A small contrastive image-text model, trained from scratch.
Model: 15.9M parameters, 48-pixel images, encoder arch pvt, encoder norm layernorm, encoder activation gelu_tanh, encoder patch size [2, 2], encoder depths [4, 4, 4, 4], encoder widths [48, 96, 192, 384], text encoder width 256, text encoder layers 8, text encoder norm layernorm, text encoder activation relu, text encoder moe expert_choice, text encoder num experts 4.
Training: soap at rate 0.0015, 4300 steps, batches of 128.
Rows from block 3 of the image encoder of a small contrastive image-text model, named by matrix and row number. Rows with one number belong to one neuron. Each number is 128 + 32 x the weight over its row's rms, rounded and kept within 0 to 255. All counts start at 0. Numbers have three digits each.
After each neuron's rows are labels from the 100 images, of 14976, where the neuron reaches its highest value: "strongest on" is what is common among them. Only what is clearly more common there than usual is listed. The data: photos of plants, animals and fungi (iNaturalist). In brackets: how many of the 100, against the usual share in percent.
# fc1: MLP up (encoder.blocks.3.mlp.fc1.weight, 192x48), inputs 0-47
# fc2: MLP down (encoder.blocks.3.mlp.fc2.weight, 48x192, transposed), outputs 0-47

fc1.44:152101104098184109143148075062071223105112136126094111122114141109131126062116134131157082123159158164123124149103158144118132095127085187139144
fc2.44:181107135098161114097156115071069159112069112118084139106124166125131084052131118076135051156130171160153122179114140139136095117126114132154136
strongest on: order Passeriformes (51 vs 24.9)

fc1.17:118109124152132096143169149122146155090152152126096131166100168207112138060156136165102102111125115108044157155102177130141108079132090089177107
fc2.17:162108169119101177133050138090119086142080122145169121134121073096184154177100126077148132147096114127197126110137097131142162136130124153073174
strongest on: order Passeriformes (50 vs 24.9)

fc1.94:132195106096157112147169033156080140116122112099130132150189183134106169129112128145130138115147147171157112101056122135144152132118193159144127
fc2.94:127162172116134142150134089132171154134092150106097108117116079107109162164141075148073153078059184115109112164152109147110107087098149096070079
strongest on: class Aves (84 vs 55); order Passeriformes (56 vs 24.9)

fc1.2:110136143104125139136186101167121222095133142156124076119117181158051084132160173153076111138145109117116175115181141105139161129122111092139115
fc2.2:173136134160100150114078169076155077182137084120126184158128091144169141126122065118195130109137167139125088088066093122148116167128128154141121
strongest on: class Aves (94 vs 55); order Passeriformes (74 vs 24.9)

fc1.185:126133106149105096095122147140113173101132110116161122189140104150132139124163145176197115161071125135080096113124167081082107164115033119091152
fc2.185:126130168133113163086132099117104120160126124117142117180109114063116136149124178125105102150141109172182119187085124112183141140064212132150182
strongest on: phylum Arthropoda (80 vs 30.9); class Insecta (79 vs 29.2); order Hymenoptera (26 vs 3.5)

fc1.141:152147162050121128103164096138124163130097138066139141139096202134149111060149149102174092137111053160087148126122111155125116149126120106080157
fc2.141:162168168094120145111171093168142107135112148100170212133128175090171121087189163113207117152118087158136148109155122162110132153098137121118147
strongest on: order Passeriformes (55 vs 24.9)

fc1.43:109098090132096119165106191135117113121155054136203131159153140185131119099087120123116154168088110128088073081128089116155111102143187121160135
fc2.43:137131177117136105110184115082097123102125200134123138090087153072108110144205101106136091094164117116131123188139145157095114132111053137086111
strongest on: phylum Arthropoda (69 vs 30.9); class Insecta (63 vs 29.2)

fc1.132:073106194079140166097174097164167068140112106119086147110159084078181109166151107094149130130086121143156107112154089125148138134135085131123078
fc2.132:165155079189149076167101127100086156097141128136140096125044139182081124074144095175102114129176118126133135122088133089092144102143097116109148
strongest on: order Passeriformes (59 vs 24.9)

fc1.112:121140127066109124151162106131122114138156188089115140138111074092116069102129139102112170115135135146154121194137140071105108063102114104062064
fc2.112:128094093178097106163176146113149181139117092159138152134080164187110130092165182098141084126140101101138117134031133109125133078086127127119142
strongest on: order Passeriformes (54 vs 24.9)

fc1.63:109157159131046097094138099072093127189155178099128181149144108175106146087132140129074096073127173159151092093113122123118153145130127108143090
fc2.63:099094119103154141159164202160084129125123152131173082143173157113164132173159077181124111173157114136093095182134148071112142128175158124118157
strongest on: class Insecta (59 vs 29.2)

fc1.74:097078120094153101122139145122122165121125109103114068143168122109098097103155177121080157196091079123132142126115129091177133037103070140139111
fc2.74:084135088075115180136152081099108174132133135091096116107148193109098115102189143139179117131115107141102090103107191176090129119083160164107148
strongest on: phylum Arthropoda (63 vs 30.9); class Insecta (61 vs 29.2); order Lepidoptera (34 vs 13.7)

fc1.80:094173070127167150155181170102162061113189071128143121170148113089091137181102126089129153130185144177106098157144121146129116133110137097127116
fc2.80:153122117167164113172088087148183081097167160100109155081074080109092087106158142100172149136068128150143131137077130157175159146138125157160133
strongest on: class Aves (86 vs 55)

fc1.56:114129158104155150158130125110111138198118103104175077120145188113145126134103171099111189071109123072153158161130078162134084057139133121092140
fc2.56:151117168202184143117110089141129120129125075133101117115117073103100083145153175116171171097097127095132144064103104173169138109116152072147168
strongest on: phylum Tracheophyta (26 vs 7.3); kingdom Plantae (26 vs 7.3)

fc1.137:139147189159079171176196140162147069150143137174116166106105140100177137156146149089103170139140105132168127103103073156174144111131106142093093
fc2.137:078093056121167152070094137049119168145154157133162132123159161148095075119162099152149095110142113119126127109169139071096126144134096126184112
strongest on: class Aves (88 vs 55)

fc1.61:140074073124126121084135131137102145168075148089151147082165080136096152091169111083066122114101163109157163189077102148168137132096146150109117
fc2.61:101083078188118078086144092131147113101078130158171127088138105119120176125199121092108104139086151078145142176062151149129138127139120133078130
strongest on: class: Aves (92 vs 55); order Anseriformes (36 vs 5.5); family: Anatidae (36 vs 5.5)

fc1.146:135095155147052171100109132150104131163092157162182189123141105114139169087144094105081104121090165186131158164126063111148137132142096092102136
fc2.146:042077071178177122112146100120138116091098129114155114182142147128131098192131135094148091105082136173083098119114083126111150109157144103149093
strongest on: order Coleoptera (41 vs 3.2); family: Coccinellidae (41 vs 1.7); text has "beetle" (32 vs 2.3)

fc1.50:115142114156147113112107144137115077207106158156138168148113078158145159125111096033150130168092154106107151100111070100173103080110107095135126
fc2.50:167101144119108158126130052135126193114133136129164123112145109088166106117132103193067119095136138132126137100046195172070147148155122115118121
strongest on: order Passeriformes (53 vs 24.9)

fc1.81:124162111106135149100199106182155100163153145080119133131097096092128133155093180149160108076066059123161112124129134079091151074110153110137113
fc2.81:145147140094120146111196160187111144177156101106153130131103147059095142180128181160101170133104095140118178189128134114080125081134112088153154
strongest on: order Lepidoptera (32 vs 13.7)

fc1.140:083184154077166147164158181138110180146138045132125084085151147106095132139143097123085124169144130110123135146169129122098131159205156111131099
fc2.140:164156114117117102150080098123164187054106130121100102138133102132119062094127089148104178085101102165128175050157150111147134165105147154151129
strongest on: class: Aves (94 vs 55); order Anseriformes (39 vs 5.5); family: Anatidae (39 vs 5.5)

fc1.118:150122076151137166134100110097156140116117094176088114132093093166136084225161100078101146133152100113090118104081127111146118073169089112146094
fc2.118:118133100137107187094099156144143136139158091126070095146109094128145122201227105114100116174142125087088122118134153150170116092168104080132107
strongest on: phylum Tracheophyta (25 vs 7.3); kingdom Plantae (25 vs 7.3)

fc1.13:079094139117105106115140149154111156094080115161113083123139159127037154141094098165082132151115172106135171166105165135081144154108179193142140
fc2.13:096151138112199133138119113083139127150128117193134153135150085159200114181116105101151176131119042148125100116130097122166113129130127072067129
strongest on: class Aves (84 vs 55)

fc1.102:112130125144125163162101146143148117104128075096102133212086151124184124157127108129140140095069126178137075086184150105136133102153168070163169
fc2.102:156125133110142143102147180105173146208105110105140142157065066162123138111181147161132122178150149172126127168130094100107128108180162197129116
strongest on: order Lepidoptera (31 vs 13.7)

fc1.131:115101151075137140151155137132055090149174092043152145075148143084109163125139127135128107121066161112186135179098135147114134094120162089139112
fc2.131:166155134144200164147174071151143075119128183109102136105073131104127104173132175137157140140087173146122144099103174195174113130104132141143102
strongest on: class: Aves (99 vs 55); order Anseriformes (41 vs 5.5); family: Anatidae (41 vs 5.5)

fc1.110:200107119141109131156165181171131123101110160152176182200083094124150094102092117111186106178110121104126154170147118122129104107153089096094136
fc2.110:106069139123095134132095195120174048112120131100159175170142114104166100165115065138175106156114157125116119162179145131102116172156097115163125
strongest on: order Passeriformes (51 vs 24.9)

fc1.24:226108133134101123158106189124064080069149094089178156135108109100133151089077130118135120124163134102139094129153124106146132168115170153090132
fc2.24:162108139123073126133134121037112140124114098112134113131099103163100204137147074100159107137104122148099149170119106153185162181075132105167171
strongest on: order Passeriformes (50 vs 24.9)

fc1.57:119198111162126074123056152086095144140138113190070121105138151117147133119150086199105130091123120135103114081148102137122179149145174164096138
fc2.57:153061148138136151137135127153073060114115118072176167162123099173150160119131114076132143108147091132105079134195165097101105132103091104172107
strongest on: order Passeriformes (52 vs 24.9)

fc1.21:153075137056127082120149129078145149146113173131125124131071104179091084128127147173089137166128142170138142179139145139127087063112084139145075
fc2.21:174049120137174069174163110125119161112112167122179139102046097179103085120111169147092173148141114150132114161149122112117102122119123126159094
strongest on: order Passeriformes (55 vs 24.9)

fc1.116:106115161124119164091090112145173163174105222122111162126068168126119129161125176145125148126127106129144154134132163122148141076041094159145159
fc2.116:180152114114137126116107058087141127197103134141083116151150094134140082113126169136099187096064133117136175122124096116154053082084132147134116
strongest on: class: Aves (84 vs 55); order Anseriformes (25 vs 5.5); family: Anatidae (25 vs 5.5)

fc1.105:136119094115064181116165106154136078084148107169162086128091140110129047131075204117167141140137120141084097109126117089137137122137154081130098
fc2.105:096141138143201089114117148109154104170132123186163118110154121094131193129197115108097092125154148138119133131078109205164154114077129168118165
strongest on: class: Aves (85 vs 55); order Anseriformes (31 vs 5.5); family: Anatidae (31 vs 5.5)

fc1.35:161106130076119164098185093133140107167093099128156132113132124096124070143138146123117101171129160130170121164130085173142105123095126139071019
fc2.35:149190172147147112164072156104120143098154163119053124149115132170129187118143067122178119085112108144118141073110127129171133105154119132127201
strongest on: order Passeriformes (57 vs 24.9)

fc1.180:116138134153155124125091107115127162125142082094121141144089087161164153066103062117052123090141107124077081040160126134118092129134108093152119
fc2.180:081146118151125167135120140117150114152150159071084129160089119186112169093075043125104082066133160113095093101167110098124089149155110130120143
strongest on: order Passeriformes (64 vs 24.9)

fc1.8:127122137154162204120157082127172142103099137115085161144096149151131080203149141145137142156092098116117167131183110139132108079075064121081134
fc2.8:189097170171118116142135152109133120079130152166140143152191149121116132174188062130146138157088134129133176162131061147105173131154127183112089
strongest on: class Insecta (76 vs 29.2); phylum Arthropoda (76 vs 30.9); order Lepidoptera (43 vs 13.7)

fc1.23:165153106145127083128080125151091076120145128204125131137196165160101138185108166138143105096116176131158108141123151112119148119140194158176187
fc2.23:111125173187145185127168116175138108158151153075165158166129144068157151121186119173155162156193117138099130144152129158116140182106105130176131
strongest on: order Passeriformes (58 vs 24.9)

fc1.30:161085122136130168135148075115153092176114149082143151178102132117189136100148161159154186120123069146172129153103142147109162093091067167101164
fc2.30:098136142133127120111069113114140215109136116160092048156175120136045114126144139124078108079137182112122115111147142108137110102114157103172092
strongest on: class Aves (84 vs 55)