Rows from block 5 of the image encoder, named by matrix and row number. Each number is 128 + 24 x the weight over the matrix's rms, rounded and kept within 0 to 255. All counts start at 0.
# dw: MLP depthwise 3x3 conv (encoder.blocks.5.mlp.dw.weight, 384x1x3x3, trained with AdamW), a 3x3 kernel
dw.0 [138 124 128 143  87 124 122 119 122]
dw.1 [ 94 100 108 100 140 108 108 102 105]
dw.2 [139 125 129 135 130 132 135 128 117]
dw.3 [149 147 152 138 160 145 153 146 152]
dw.4 [148 132 130 129 103 127 130 136 129]
dw.5 [101 108 109 117 138 111 103 108  90]
dw.6 [ 81  98  87  83 108  89  79  71  70]
dw.7 [153 156 174 152 123 165 158 170 177]
dw.8 [127 135 148 111  62 154  85 103 131]
dw.9 [111 125 120 117 160 113 132 128 113]
dw.10 [ 64 122 137  21 215 174  77 156 146]
dw.11 [137 139 131 153  79 133 144 129 137]
dw.12 [127 118 136 105 193 117 117 124 136]
dw.13 [142 133 140 127 177 134 113 136 136]
dw.14 [126 129 124 140  91 124 130 117 127]
dw.15 [111 115 137 143 103 119 151 124 131]
dw.16 [120 127 131 118 179 120 129 121 130]
dw.17 [137 138 132 117 137 148 158 150 147]
dw.18 [148 135 140 136 100 132 136 129 140]
dw.19 [114 134 131 122 141 115 111 121 117]
dw.20 [159 166 167 162 158 174 144 157 150]
dw.21 [113 120  96 125 107 120 112 112 104]
dw.22 [117 122 137 126 143 125 126 115 134]
dw.23 [141 140 144 136 103 131 142 158 149]
dw.24 [105 116 101 106 160 104 108 103 111]
dw.25 [123 114 134 117  80 102 102 130 113]
dw.26 [127 134 126 127 123 122 134 122 123]
dw.27 [104 112  96  95 146 103 101  92  95]
dw.28 [133 139 124 116 157 129 124 130 139]
dw.29 [159 159 164 157 176 159 137 162 164]
dw.30 [122 107  80  79  55  79  81  67  86]
dw.31 [129 124 127 120 134 122 130 123 130]
dw.32 [118 125 134 119 139 123 118 124 116]
dw.33 [177 195 201 171 196 197 197 213 192]
dw.34 [136 135 125 142  99 143 121 135 138]
dw.35 [118 142 111 126 115 116 113 117 120]
dw.36 [ 75  67  89  67  78  93  86  69  87]
dw.37 [133 138 140 126 153 127 149 135 146]
dw.38 [144 124 110 123 132 120 114 107 114]
dw.39 [134 125 129 127 134 120 115 131 129]
dw.40 [128 137 122 129  85 137 144 139 138]
dw.41 [120 131 124 125 148 129 124 120 103]
dw.42 [132 143 145 121 103 127 135 135 125]
dw.43 [134 131 110 120 143 101 126 122 104]
dw.44 [142 130 134 122 125 133 138 133 127]
dw.45 [123 143 149 140  81 142 151 149 145]
dw.46 [134 121 125 142 173 136 139 130 137]
dw.47 [165 125 115 168  77 124 154 115 117]
dw.48 [153 155 151 155 191 161 146 150 149]
dw.49 [134 139 140 134 194 152 147 170 153]
dw.50 [105 121 117  98 178 123 111 118  97]
dw.51 [113 123 115 122 135 120 118 125 120]
dw.52 [140 133 152 141 116 149 144 146 137]
dw.53 [142 165 178 146 143 172 158 160 170]
dw.54 [121 118 130 119 158 118 125 113 126]
dw.55 [129 119 134 142 106 134 143 121 127]
dw.56 [ 70  60  84  78  65  72 106  94 108]
dw.57 [140 137 125 141  87 131 150 138 136]
dw.58 [134 135 123 129 138 122 139 130 120]
dw.59 [156 141 145 156  99 139 151 148 148]
dw.60 [126 128 121 129 109 137 141 135 134]
dw.61 [126 136 133 129 124 132 127 129 115]
dw.62 [111 112 120 106 165 119 125 123 111]
dw.63 [129 129 130 131  62 119 134 126 129]
dw.64 [ 75  84  86  95  94  85 101  99  81]
dw.65 [122 138 132 124 119 136 137 134 146]
dw.66 [151 138 134 133 122 135 140 133 137]
dw.67 [150 150 157 153 125 155 149 145 162]
dw.68 [138 139 144 135 103 148 146 137 152]
dw.69 [126 138 135 140  59 129 127 145 127]
dw.70 [151 135 150 140  72 121 131 127 111]
dw.71 [138 126 132 142  91 137 131 135 123]
dw.72 [119 129 128 115 178 114 125 125 122]
dw.73 [127 142 131 135 104 129 132 140 140]
dw.74 [142 150 143 156 139 144 147 149 143]
dw.75 [110 112 114 108 100 101  93  79  78]
dw.76 [170 169 160 145 198 146 158 160 148]
dw.77 [133 134 132 126 140 138 130 128 139]
dw.78 [101 105  86 108 134 104  95 107 100]
dw.79 [119 125 119 120 129 123 121 121 122]
dw.80 [115 133 131 132 104 122 136 118 106]
dw.81 [130 131 136 135  97 139 126 133 127]
dw.82 [ 94 100 111 109  93  99 125 116 100]
dw.83 [157 151 145 136 162 149 142 167 162]
dw.84 [134 136 150 131 165 134 140 128 133]
dw.85 [112 115 110 107 132 109 102  95  93]
dw.86 [104 144 156 108 152 140 119  97 137]
dw.87 [141 143 146 145  97 143 150 138 142]
dw.88 [117 127 117 135 142 118 136 123 131]
dw.89 [110 121 108 119 106 121 120 123 112]
dw.90 [131 120 146 114 144 119 135 136 137]
dw.91 [135 134 125 130 149 143 142 144 152]
dw.92 [108 135 155 120 103 156 122 126 146]
dw.93 [145 154 139 154  79 132 129 135 147]
dw.94 [133 110 127 116 148 115 128 122 146]
dw.95 [156 128 136 143 175 137 103 134 129]
dw.96 [125 134 135 114 152 114 110 127 123]
dw.97 [117 120 144 116 116 131 114 126 130]
dw.98 [119 119 131 125 112 122 129 147 125]
dw.99 [140 139 134 116 154 119 130 134 135]
dw.100 [173 173 165 174 120 166 178 160 176]
dw.101 [145 151  76 166 255  53 137 185  98]
dw.102 [123 133 140 122 103 139 129 135 131]
dw.103 [103 112 104 121  76 110 131 136 106]
dw.104 [140 129 127 126 138 123 125 117 125]
dw.105 [125 120 111 125 139 123 125 127 127]
dw.106 [174 172 176 152 141 167 172 165 171]
dw.107 [150 142 136 147 147 152 132 141 135]
dw.108 [119 142 134 121 178 130 121 117 124]
dw.109 [140 112 118 126 186 116 121 127 121]
dw.110 [125 124 132 138  75 132 135 135 132]
dw.111 [132 139 126 124 167 111 117 122 116]
dw.112 [120 121 136 110  83 134 121 130 147]
dw.113 [120 130 121 129 138 131 127 128 111]
dw.114 [122 121 112 110 125 124 111 116 120]
dw.115 [130 138 132 129 127 127 140 124 111]
dw.116 [131 130 137 135  95 135 124 117 110]
dw.117 [153 151 156 140 162 163 158 165 174]
dw.118 [137 132 124 113 150 114 140 146 147]
dw.119 [131 142 163 137 154 133 154 139 142]
dw.120 [126 130 125 118 159 119 103 123 112]
dw.121 [115 108 102 111 172 123  97 114  98]
dw.122 [147 145 138 143 171 119 149 139 145]
dw.123 [114 125 146 137  93 146 135 142 117]
dw.124 [115 126 112 118 171 123 104 115 102]
dw.125 [146 150 143 145 138 130 149 143 142]
dw.126 [120 133 130 145  88 129 123 132 126]
dw.127 [144 175 138 171 195 175 171 180 176]
dw.128 [113 115 111 108 109 108 100 100 101]
dw.129 [131 117 122 126 146 129 142 138 140]
dw.130 [135 131 139 138 119 125 123 115 111]
dw.131 [118 129 130 129  70 136 122 129 122]
dw.132 [154 135 149 152 178 118 129 129 112]
dw.133 [148 119 135 137 111 106 125 140 142]
dw.134 [161 153 148 158 127 143 148 166 161]
dw.135 [135 127 121 128 158 113 118 122 109]
dw.136 [119 137 129 134  74 134 121 123 124]
dw.137 [122 134 126 130 135 125 128 125 137]
dw.138 [ 53  39  68  64  89  81  73  60  62]
dw.139 [131 134 130 129 105 132 127 127 127]
dw.140 [161 148 148 169 143 143 176 166 172]
dw.141 [ 86  98  94  96 121  83  88  66  67]
dw.142 [136 136 151 134 120 136 142 134 125]
dw.143 [ 81  86 107  76 163 140  90 120 116]
dw.144 [160 158 150 159 176 144 158 129 144]
dw.145 [153 173 169 154 175 164 174 185 186]
dw.146 [136 128 128 129  91 127 139 121 138]
dw.147 [126 128 137 124 148 149 143 140 140]
dw.148 [119 129 125 145  92 138 131 135 151]
dw.149 [112 138 143 150 105 128 132 115 144]
dw.150 [161 167 190 159 133 175 173 174 164]
dw.151 [149 149 155 159 128 154 153 158 168]
dw.152 [132 147 134 132  77 142 131 144 147]
dw.153 [104  97  96 125 131  98  94  98 100]
dw.154 [118 133 137 137 107 136 128 123 140]
dw.155 [122 126 126 130 106 131 138 133 113]
dw.156 [135 130 143 132 129 131 124 137 140]
dw.157 [130 126 132 125  94 141 143 113 108]
dw.158 [162 154 153 147 171 156 141 157 167]
dw.159 [139 132 133 133 140 129 137 123 128]
dw.160 [ 76  70  58  80  84  68  71  63  74]
dw.161 [116 131 122 123 106 126 134 122 125]
dw.162 [109 128 112 106 145 115 129 112  96]
dw.163 [121 113 115 125  90 117 122 108 108]
dw.164 [143 134 122 129  95 123 121 146 134]
dw.165 [119 137 124 112 173 121 135 112 120]
dw.166 [147 154 157 162 164 150 147 167 136]
dw.167 [136 129 132 126  99 134 137 135 126]
dw.168 [126 135 123 126 103 132 133 119 129]
dw.169 [162 157 136 136 163 146 136 140 151]
dw.170 [129 134 140 141  87 136 147 137 156]
dw.171 [122 127 124 129 129 134 116 127 115]
dw.172 [137 129 114 154 196 122 146 124 116]
dw.173 [110 113 108 111  92 115 125 109 116]
dw.174 [ 85  91  79 103  93  90  91  80  93]
dw.175 [132 131 122 133 156 139 116 142 142]
dw.176 [127 127 130 116 155 117 131 136 138]
dw.177 [134 119 124 126 144 129 131 124 122]
dw.178 [136 118 112 135 179 119 142 132 128]
dw.179 [124 126 130 124  90 149 146 149 161]
dw.180 [143 140 158 149  78 158 156 131 134]
dw.181 [161 150 153 149 118 145 154 149 155]
dw.182 [151 178 160 165 157 138 134 115 128]
dw.183 [115 114 112 112 154 115 113 118 118]
dw.184 [102 119 119 112  76 102 105 116 111]
dw.185 [ 91  88  80 100 136  75  83  99  87]
dw.186 [116 120 143 111 107 136 115 112 122]
dw.187 [114 123 109 117 111 110 103 104 112]
dw.188 [141 127 146 130 179 149 128 149 133]
dw.189 [124 120 118 125  87 125 119 124 114]
dw.190 [116  94  92 106 145  57 134 101  79]
dw.191 [125 113  97 137  59 108 129 115 121]
dw.192 [121 122 102 104  80 118 101  87  80]
dw.193 [123 122 117 119 185 127 123 133 118]
dw.194 [106 112 117  97 178 133 109 116 106]
dw.195 [129 125 129 126 154 125 123 128 136]
dw.196 [124 121 114 115  94 113 115 121 116]
dw.197 [129 130 147 124 162 130 130 137 139]
dw.198 [164 149 166 153 125 156 144 152 144]
dw.199 [126 119 134 125  93 136 133 126 123]
dw.200 [113 116 117 120 135 126 117 132 123]
dw.201 [113  96 102 112 102 110 119 109 108]
dw.202 [133 130 131 138  87 135 128 154 156]
dw.203 [127 131 121 116 158 118 129 130 140]
dw.204 [134 144 117 127  75 137 135 143 129]
dw.205 [119 117 119 105 172 119 127 110 115]
dw.206 [104  90 111 108  99 114 140 124 113]
dw.207 [158 164 157 149 185 169 149 153 168]
dw.208 [128 134 134 131 117 132 125 123 125]
dw.209 [141 123 120 124 140 125 130 144 126]
dw.210 [123 113 127 130 143 126 118 120 120]
dw.211 [125 121 121 120 137 117 126 117 120]
dw.212 [123 130 124 139 132 126 124 120 119]
dw.213 [122 129 112 134 155 108 124 127 124]
dw.214 [181 191 200 186 176 188 187 192 181]
dw.215 [119 128 115 150  87 136 151 106 140]
dw.216 [135 133 150 123 168 145 138 150 152]
dw.217 [102 130 111 117 188 133 111 115 113]
dw.218 [120 116 123 121 143 126 121 118 125]
dw.219 [130 147 141 108  83 121  99  99 103]
dw.220 [128 118 124 123 195 121 130 117 116]
dw.221 [137 128 122 114 159 116 111 116 116]
dw.222 [142 130 144 141  92 140 137 141 137]
dw.223 [174 177 164 180 177 167 156 180 167]
dw.224 [121 117 113 127  73 111 122 103  96]
dw.225 [136 119 110 115 169 116 120 119 140]
dw.226 [117 128 127 122 177 112 120 122 126]
dw.227 [ 81  74  72  94  91  80  86  90  66]
dw.228 [139 133 129 134 149 129 131 136 136]
dw.229 [129 141 136 130  84 129 127 132 121]
dw.230 [154 190 174 198 230 212 182 219 191]
dw.231 [127 115 129 125 151 127 116 137 126]
dw.232 [137 147 129 148  77 129 143 131 127]
dw.233 [120 131 128 117 148 121 121 126 122]
dw.234 [126 129 133 131 141 143 121 135 124]
dw.235 [ 64  56  74  71  57  57  77  64  55]
dw.236 [172 199 196 172 188 201 182 193 178]
dw.237 [108 133 104 101 103 110 103 108 113]
dw.238 [143 141 137 136  99 138 150 141 135]
dw.239 [129 145 149 122 178 124 103 107 119]
dw.240 [160 146 152 153 177 163 157 159 154]
dw.241 [139 117 128 126 155 117 127 122 127]
dw.242 [113 129 151 129 161 110 130 138 145]
dw.243 [169 159 176 134 149 153 153 155 152]
dw.244 [ 78  86  86  77  95 100  79  87  88]
dw.245 [131 129 140 125 111 133 123 136 126]
dw.246 [119 114 123 118 154 127 135 127 136]
dw.247 [125 130 122 123 128 133 120 136 138]
dw.248 [155 155 154 142 135 158 149 139 165]
dw.249 [141 188 203 141 159 184 132 138 148]
dw.250 [146 143 130 145 171 120 133 153 145]
dw.251 [135 170 134 152 183 150 151 148 151]
dw.252 [133 128 122 124 101 136 139 124 132]
dw.253 [108 102 103 109 162 116 119 131 110]
dw.254 [113 113 108 117 143 119 124 117 125]
dw.255 [140 131 116 146 149 135 145 132 136]
dw.256 [110 122 131 108 134 124 123 111 122]
dw.257 [121 103 117 112  88 123 140 137 130]
dw.258 [168 144  96 142 169 124 131 143 114]
dw.259 [ 91 116 122 132 155 132 142 139 152]
dw.260 [129 120 119 131 145 126 119 124 127]
dw.261 [143 156 159 170 191 184 171 174 176]
dw.262 [106 101 121 114 190 136 109 168 132]
dw.263 [117 112 121 115 133 125 114 104 109]
dw.264 [150 124 123 144 139 125 149 143 117]
dw.265 [126 128 111 108 163 117 120 135 125]
dw.266 [116 140 131 106  63 150 103 114 141]
dw.267 [123 128  99 131  92 118 116 120 124]
dw.268 [121 126 134 146  89 141 144 131 126]
dw.269 [156 167 166 149 119 141 163 146 153]
dw.270 [134 132 117 124 134 141 105 118 105]
dw.271 [ 91  70  82 101 119 103 130 112 120]
dw.272 [150 157 164 156 140 153 171 181 185]
dw.273 [ 82  80  73  89  85  76 114  94  78]
dw.274 [110 119 115 119 101 107 120 104 111]
dw.275 [126 127 130 133 119 137 136 129 134]
dw.276 [130 132 135 135 105 125 125 132 129]
dw.277 [124 131 133 136  79 127 120 134 119]
dw.278 [107  85  94 118 105  81 111  99 104]
dw.279 [138 145 131 141 116 141 151 144 143]
dw.280 [145 141 124 142 169 137 158 164 156]
dw.281 [148 144 139 147 119 166 153 149 167]
dw.282 [123 124 123 123 120 114 115 122 122]
dw.283 [118 119 136 115 168 113 116 121 123]
dw.284 [143 155 152 166 164 157 181 178 159]
dw.285 [123 130 142 120  85 138 125 119 147]
dw.286 [120 103 109 126  75 108 122 125 116]
dw.287 [140 131 122 127 134 134 117 132 130]
dw.288 [152 134 135 146  98 147 135 124 131]
dw.289 [155 154 154 147 148 140 144 148 148]
dw.290 [148 164 159 140  85 169 160 157 163]
dw.291 [183 210 184 191 206 194 176 188 161]
dw.292 [121 133 129 122 150 126 133 137 117]
dw.293 [134 135 124 125 141 121 127 127 127]
dw.294 [126 136 147 122  66 144 112 131 126]
dw.295 [133 143 143 125 158 135 133 140 131]
dw.296 [144 151 146 150 148 149 154 139 159]
dw.297 [124 108 105 106 134 112 125 124 118]
dw.298 [129 111 117 124 110  92 112  88  81]
dw.299 [154 146 143 166 108 141 175 146 160]
dw.300 [134 134 134 135 102 133 132 131 139]
dw.301 [126 136 130 132  99 149 123 129 101]
dw.302 [113 112 107 112 131  97 102  99  84]
dw.303 [104  66  99  60  18 136 119 136 145]
dw.304 [157 176 162 181 222 192 192 190 182]
dw.305 [123 131 136 143 100 130 139 129 139]
dw.306 [121 112 122 123 124 113 123 112 111]
dw.307 [122  97 115  72  68 137 163 187 166]
dw.308 [144 152 158 149 111 138 155 144 137]
dw.309 [ 98  90  85 101  93  97  74  73  74]
dw.310 [ 94 102 110 121 120 105  96 105  96]
dw.311 [134 122 136 130 153 113 125 126 127]
dw.312 [109 119 104 109 139 121 103 112  92]
dw.313 [122 118 120 117 173 117 125 139 122]
dw.314 [130 127 135 123 127 129 127 129 131]
dw.315 [118 128 125 113 152 129 141 123 126]
dw.316 [104 134 166 113 182 159  98 120 138]
dw.317 [121 127 149 129 147 139 131 130 130]
dw.318 [136 138 155 127 161 151 135 142 142]
dw.319 [159 158 159 154 153 148 158 135 145]
dw.320 [142 113 118 123 149 100 131 121 115]
dw.321 [127 126 122 132 100 133 124 127 133]
dw.322 [ 96 110  99 103  98  97 107  98  99]
dw.323 [107 116 106 103 118 127 109 120 103]
dw.324 [121 108 111 117 138 109 116 118 115]
dw.325 [130 128 121 132 124 120 118 120 142]
dw.326 [128 114 140 128 155 131 143 131 146]
dw.327 [146 138 125 147 163 116 145 130 120]
dw.328 [142 130 139 129 123 130 147 144 143]
dw.329 [151 163 158 164 163 158 173 167 174]
dw.330 [154 151 145 143 172 142 151 148 137]
dw.331 [ 99 111 114 114 144 112 115 120 112]
dw.332 [122 123 122 120 169 132 128 116 120]
dw.333 [116 108 121 126 102 126 138 137 121]
dw.334 [130 123 126 125 140 123 116 114 128]
dw.335 [103 107 146 108  78 127 131 135 144]
dw.336 [149 152 147 151 152 154 161 159 164]
dw.337 [124 123 118 125 111 123 129 130 115]
dw.338 [126 140 128 140 173 138 134 143 148]
dw.339 [ 53  51  69  75  71  80  95  74  84]
dw.340 [117 128 143 102 136 149 132 147 159]
dw.341 [119 123 124 117 171 119 124 126 111]
dw.342 [136 138 148 133  96 146 145 147 143]
dw.343 [129 137 138 136  82 140 145 128 130]
dw.344 [103 120 112 103 132 116 111 111 112]
dw.345 [109 123 127 122 173 117 129 104 117]
dw.346 [140 124 122 116 110 117 126 105 104]
dw.347 [126 111 114 109 174 123 126 122 105]
dw.348 [136 129 122 114 152 124 112 120 119]
dw.349 [100  94 119 108  98 105  98 116 106]
dw.350 [128 127 138 131 151 120 112 121 113]
dw.351 [122 130 122 136  95 139 132 135 132]
dw.352 [118 117 103  91 126 115  98 133 119]
dw.353 [ 95 106 123  90 103 132  85 103  95]
dw.354 [109 121 122 101 163 123 124 119  98]
dw.355 [107 123 126 124 114 128 110 117 119]
dw.356 [161 181 170 146 124 175 138 150 170]
dw.357 [128 151 141 138  95 127 133 140 124]
dw.358 [131 120 112 110 163 110 123 118 127]
dw.359 [140 144 124 139  94 140 127 141 125]
dw.360 [118 117 116 124 140 123 125 122 113]
dw.361 [119 112 111 118  90 103 107 106 108]
dw.362 [127 110 129 122 163 112 128 119 118]
dw.363 [ 94  44  37  80  33  34  94  81  62]
dw.364 [ 99  99  93 108 129  92 107 103  78]
dw.365 [143 140 112 130 174 118 115 107  87]
dw.366 [125 118 116 105 172 128 105 116 103]
dw.367 [123 117 121 113 143 110  89 100  76]
dw.368 [114  75  64  90  59  44  98  79  71]
dw.369 [126 129 132 131 155 130 135 135 143]
dw.370 [132 127 140 147  87 152 139 126 145]
dw.371 [114  78  81 117 104  81 119  96  85]
dw.372 [129 133 120 137 121 127 131 140 132]
dw.373 [ 89  98  94  89 124  99 109  85  98]
dw.374 [143 135 128 125  97 121 105  86  92]
dw.375 [136 118 129 146 148 118 141 142 139]
dw.376 [115 120 115 122 156 136 130 127 138]
dw.377 [130 136 120 119 145 119 121 137 137]
dw.378 [139 147 142 139 105 138 149 142 143]
dw.379 [140 124 123 116 136 147 120 114 123]
dw.380 [131 134 123 118 155 134 126 125 124]
dw.381 [119 126 118 125 155 123 126 120 132]
dw.382 [136 130 120 133 104 130 121 127 124]
dw.383 [103 104  86 102  79  93 112 101  79]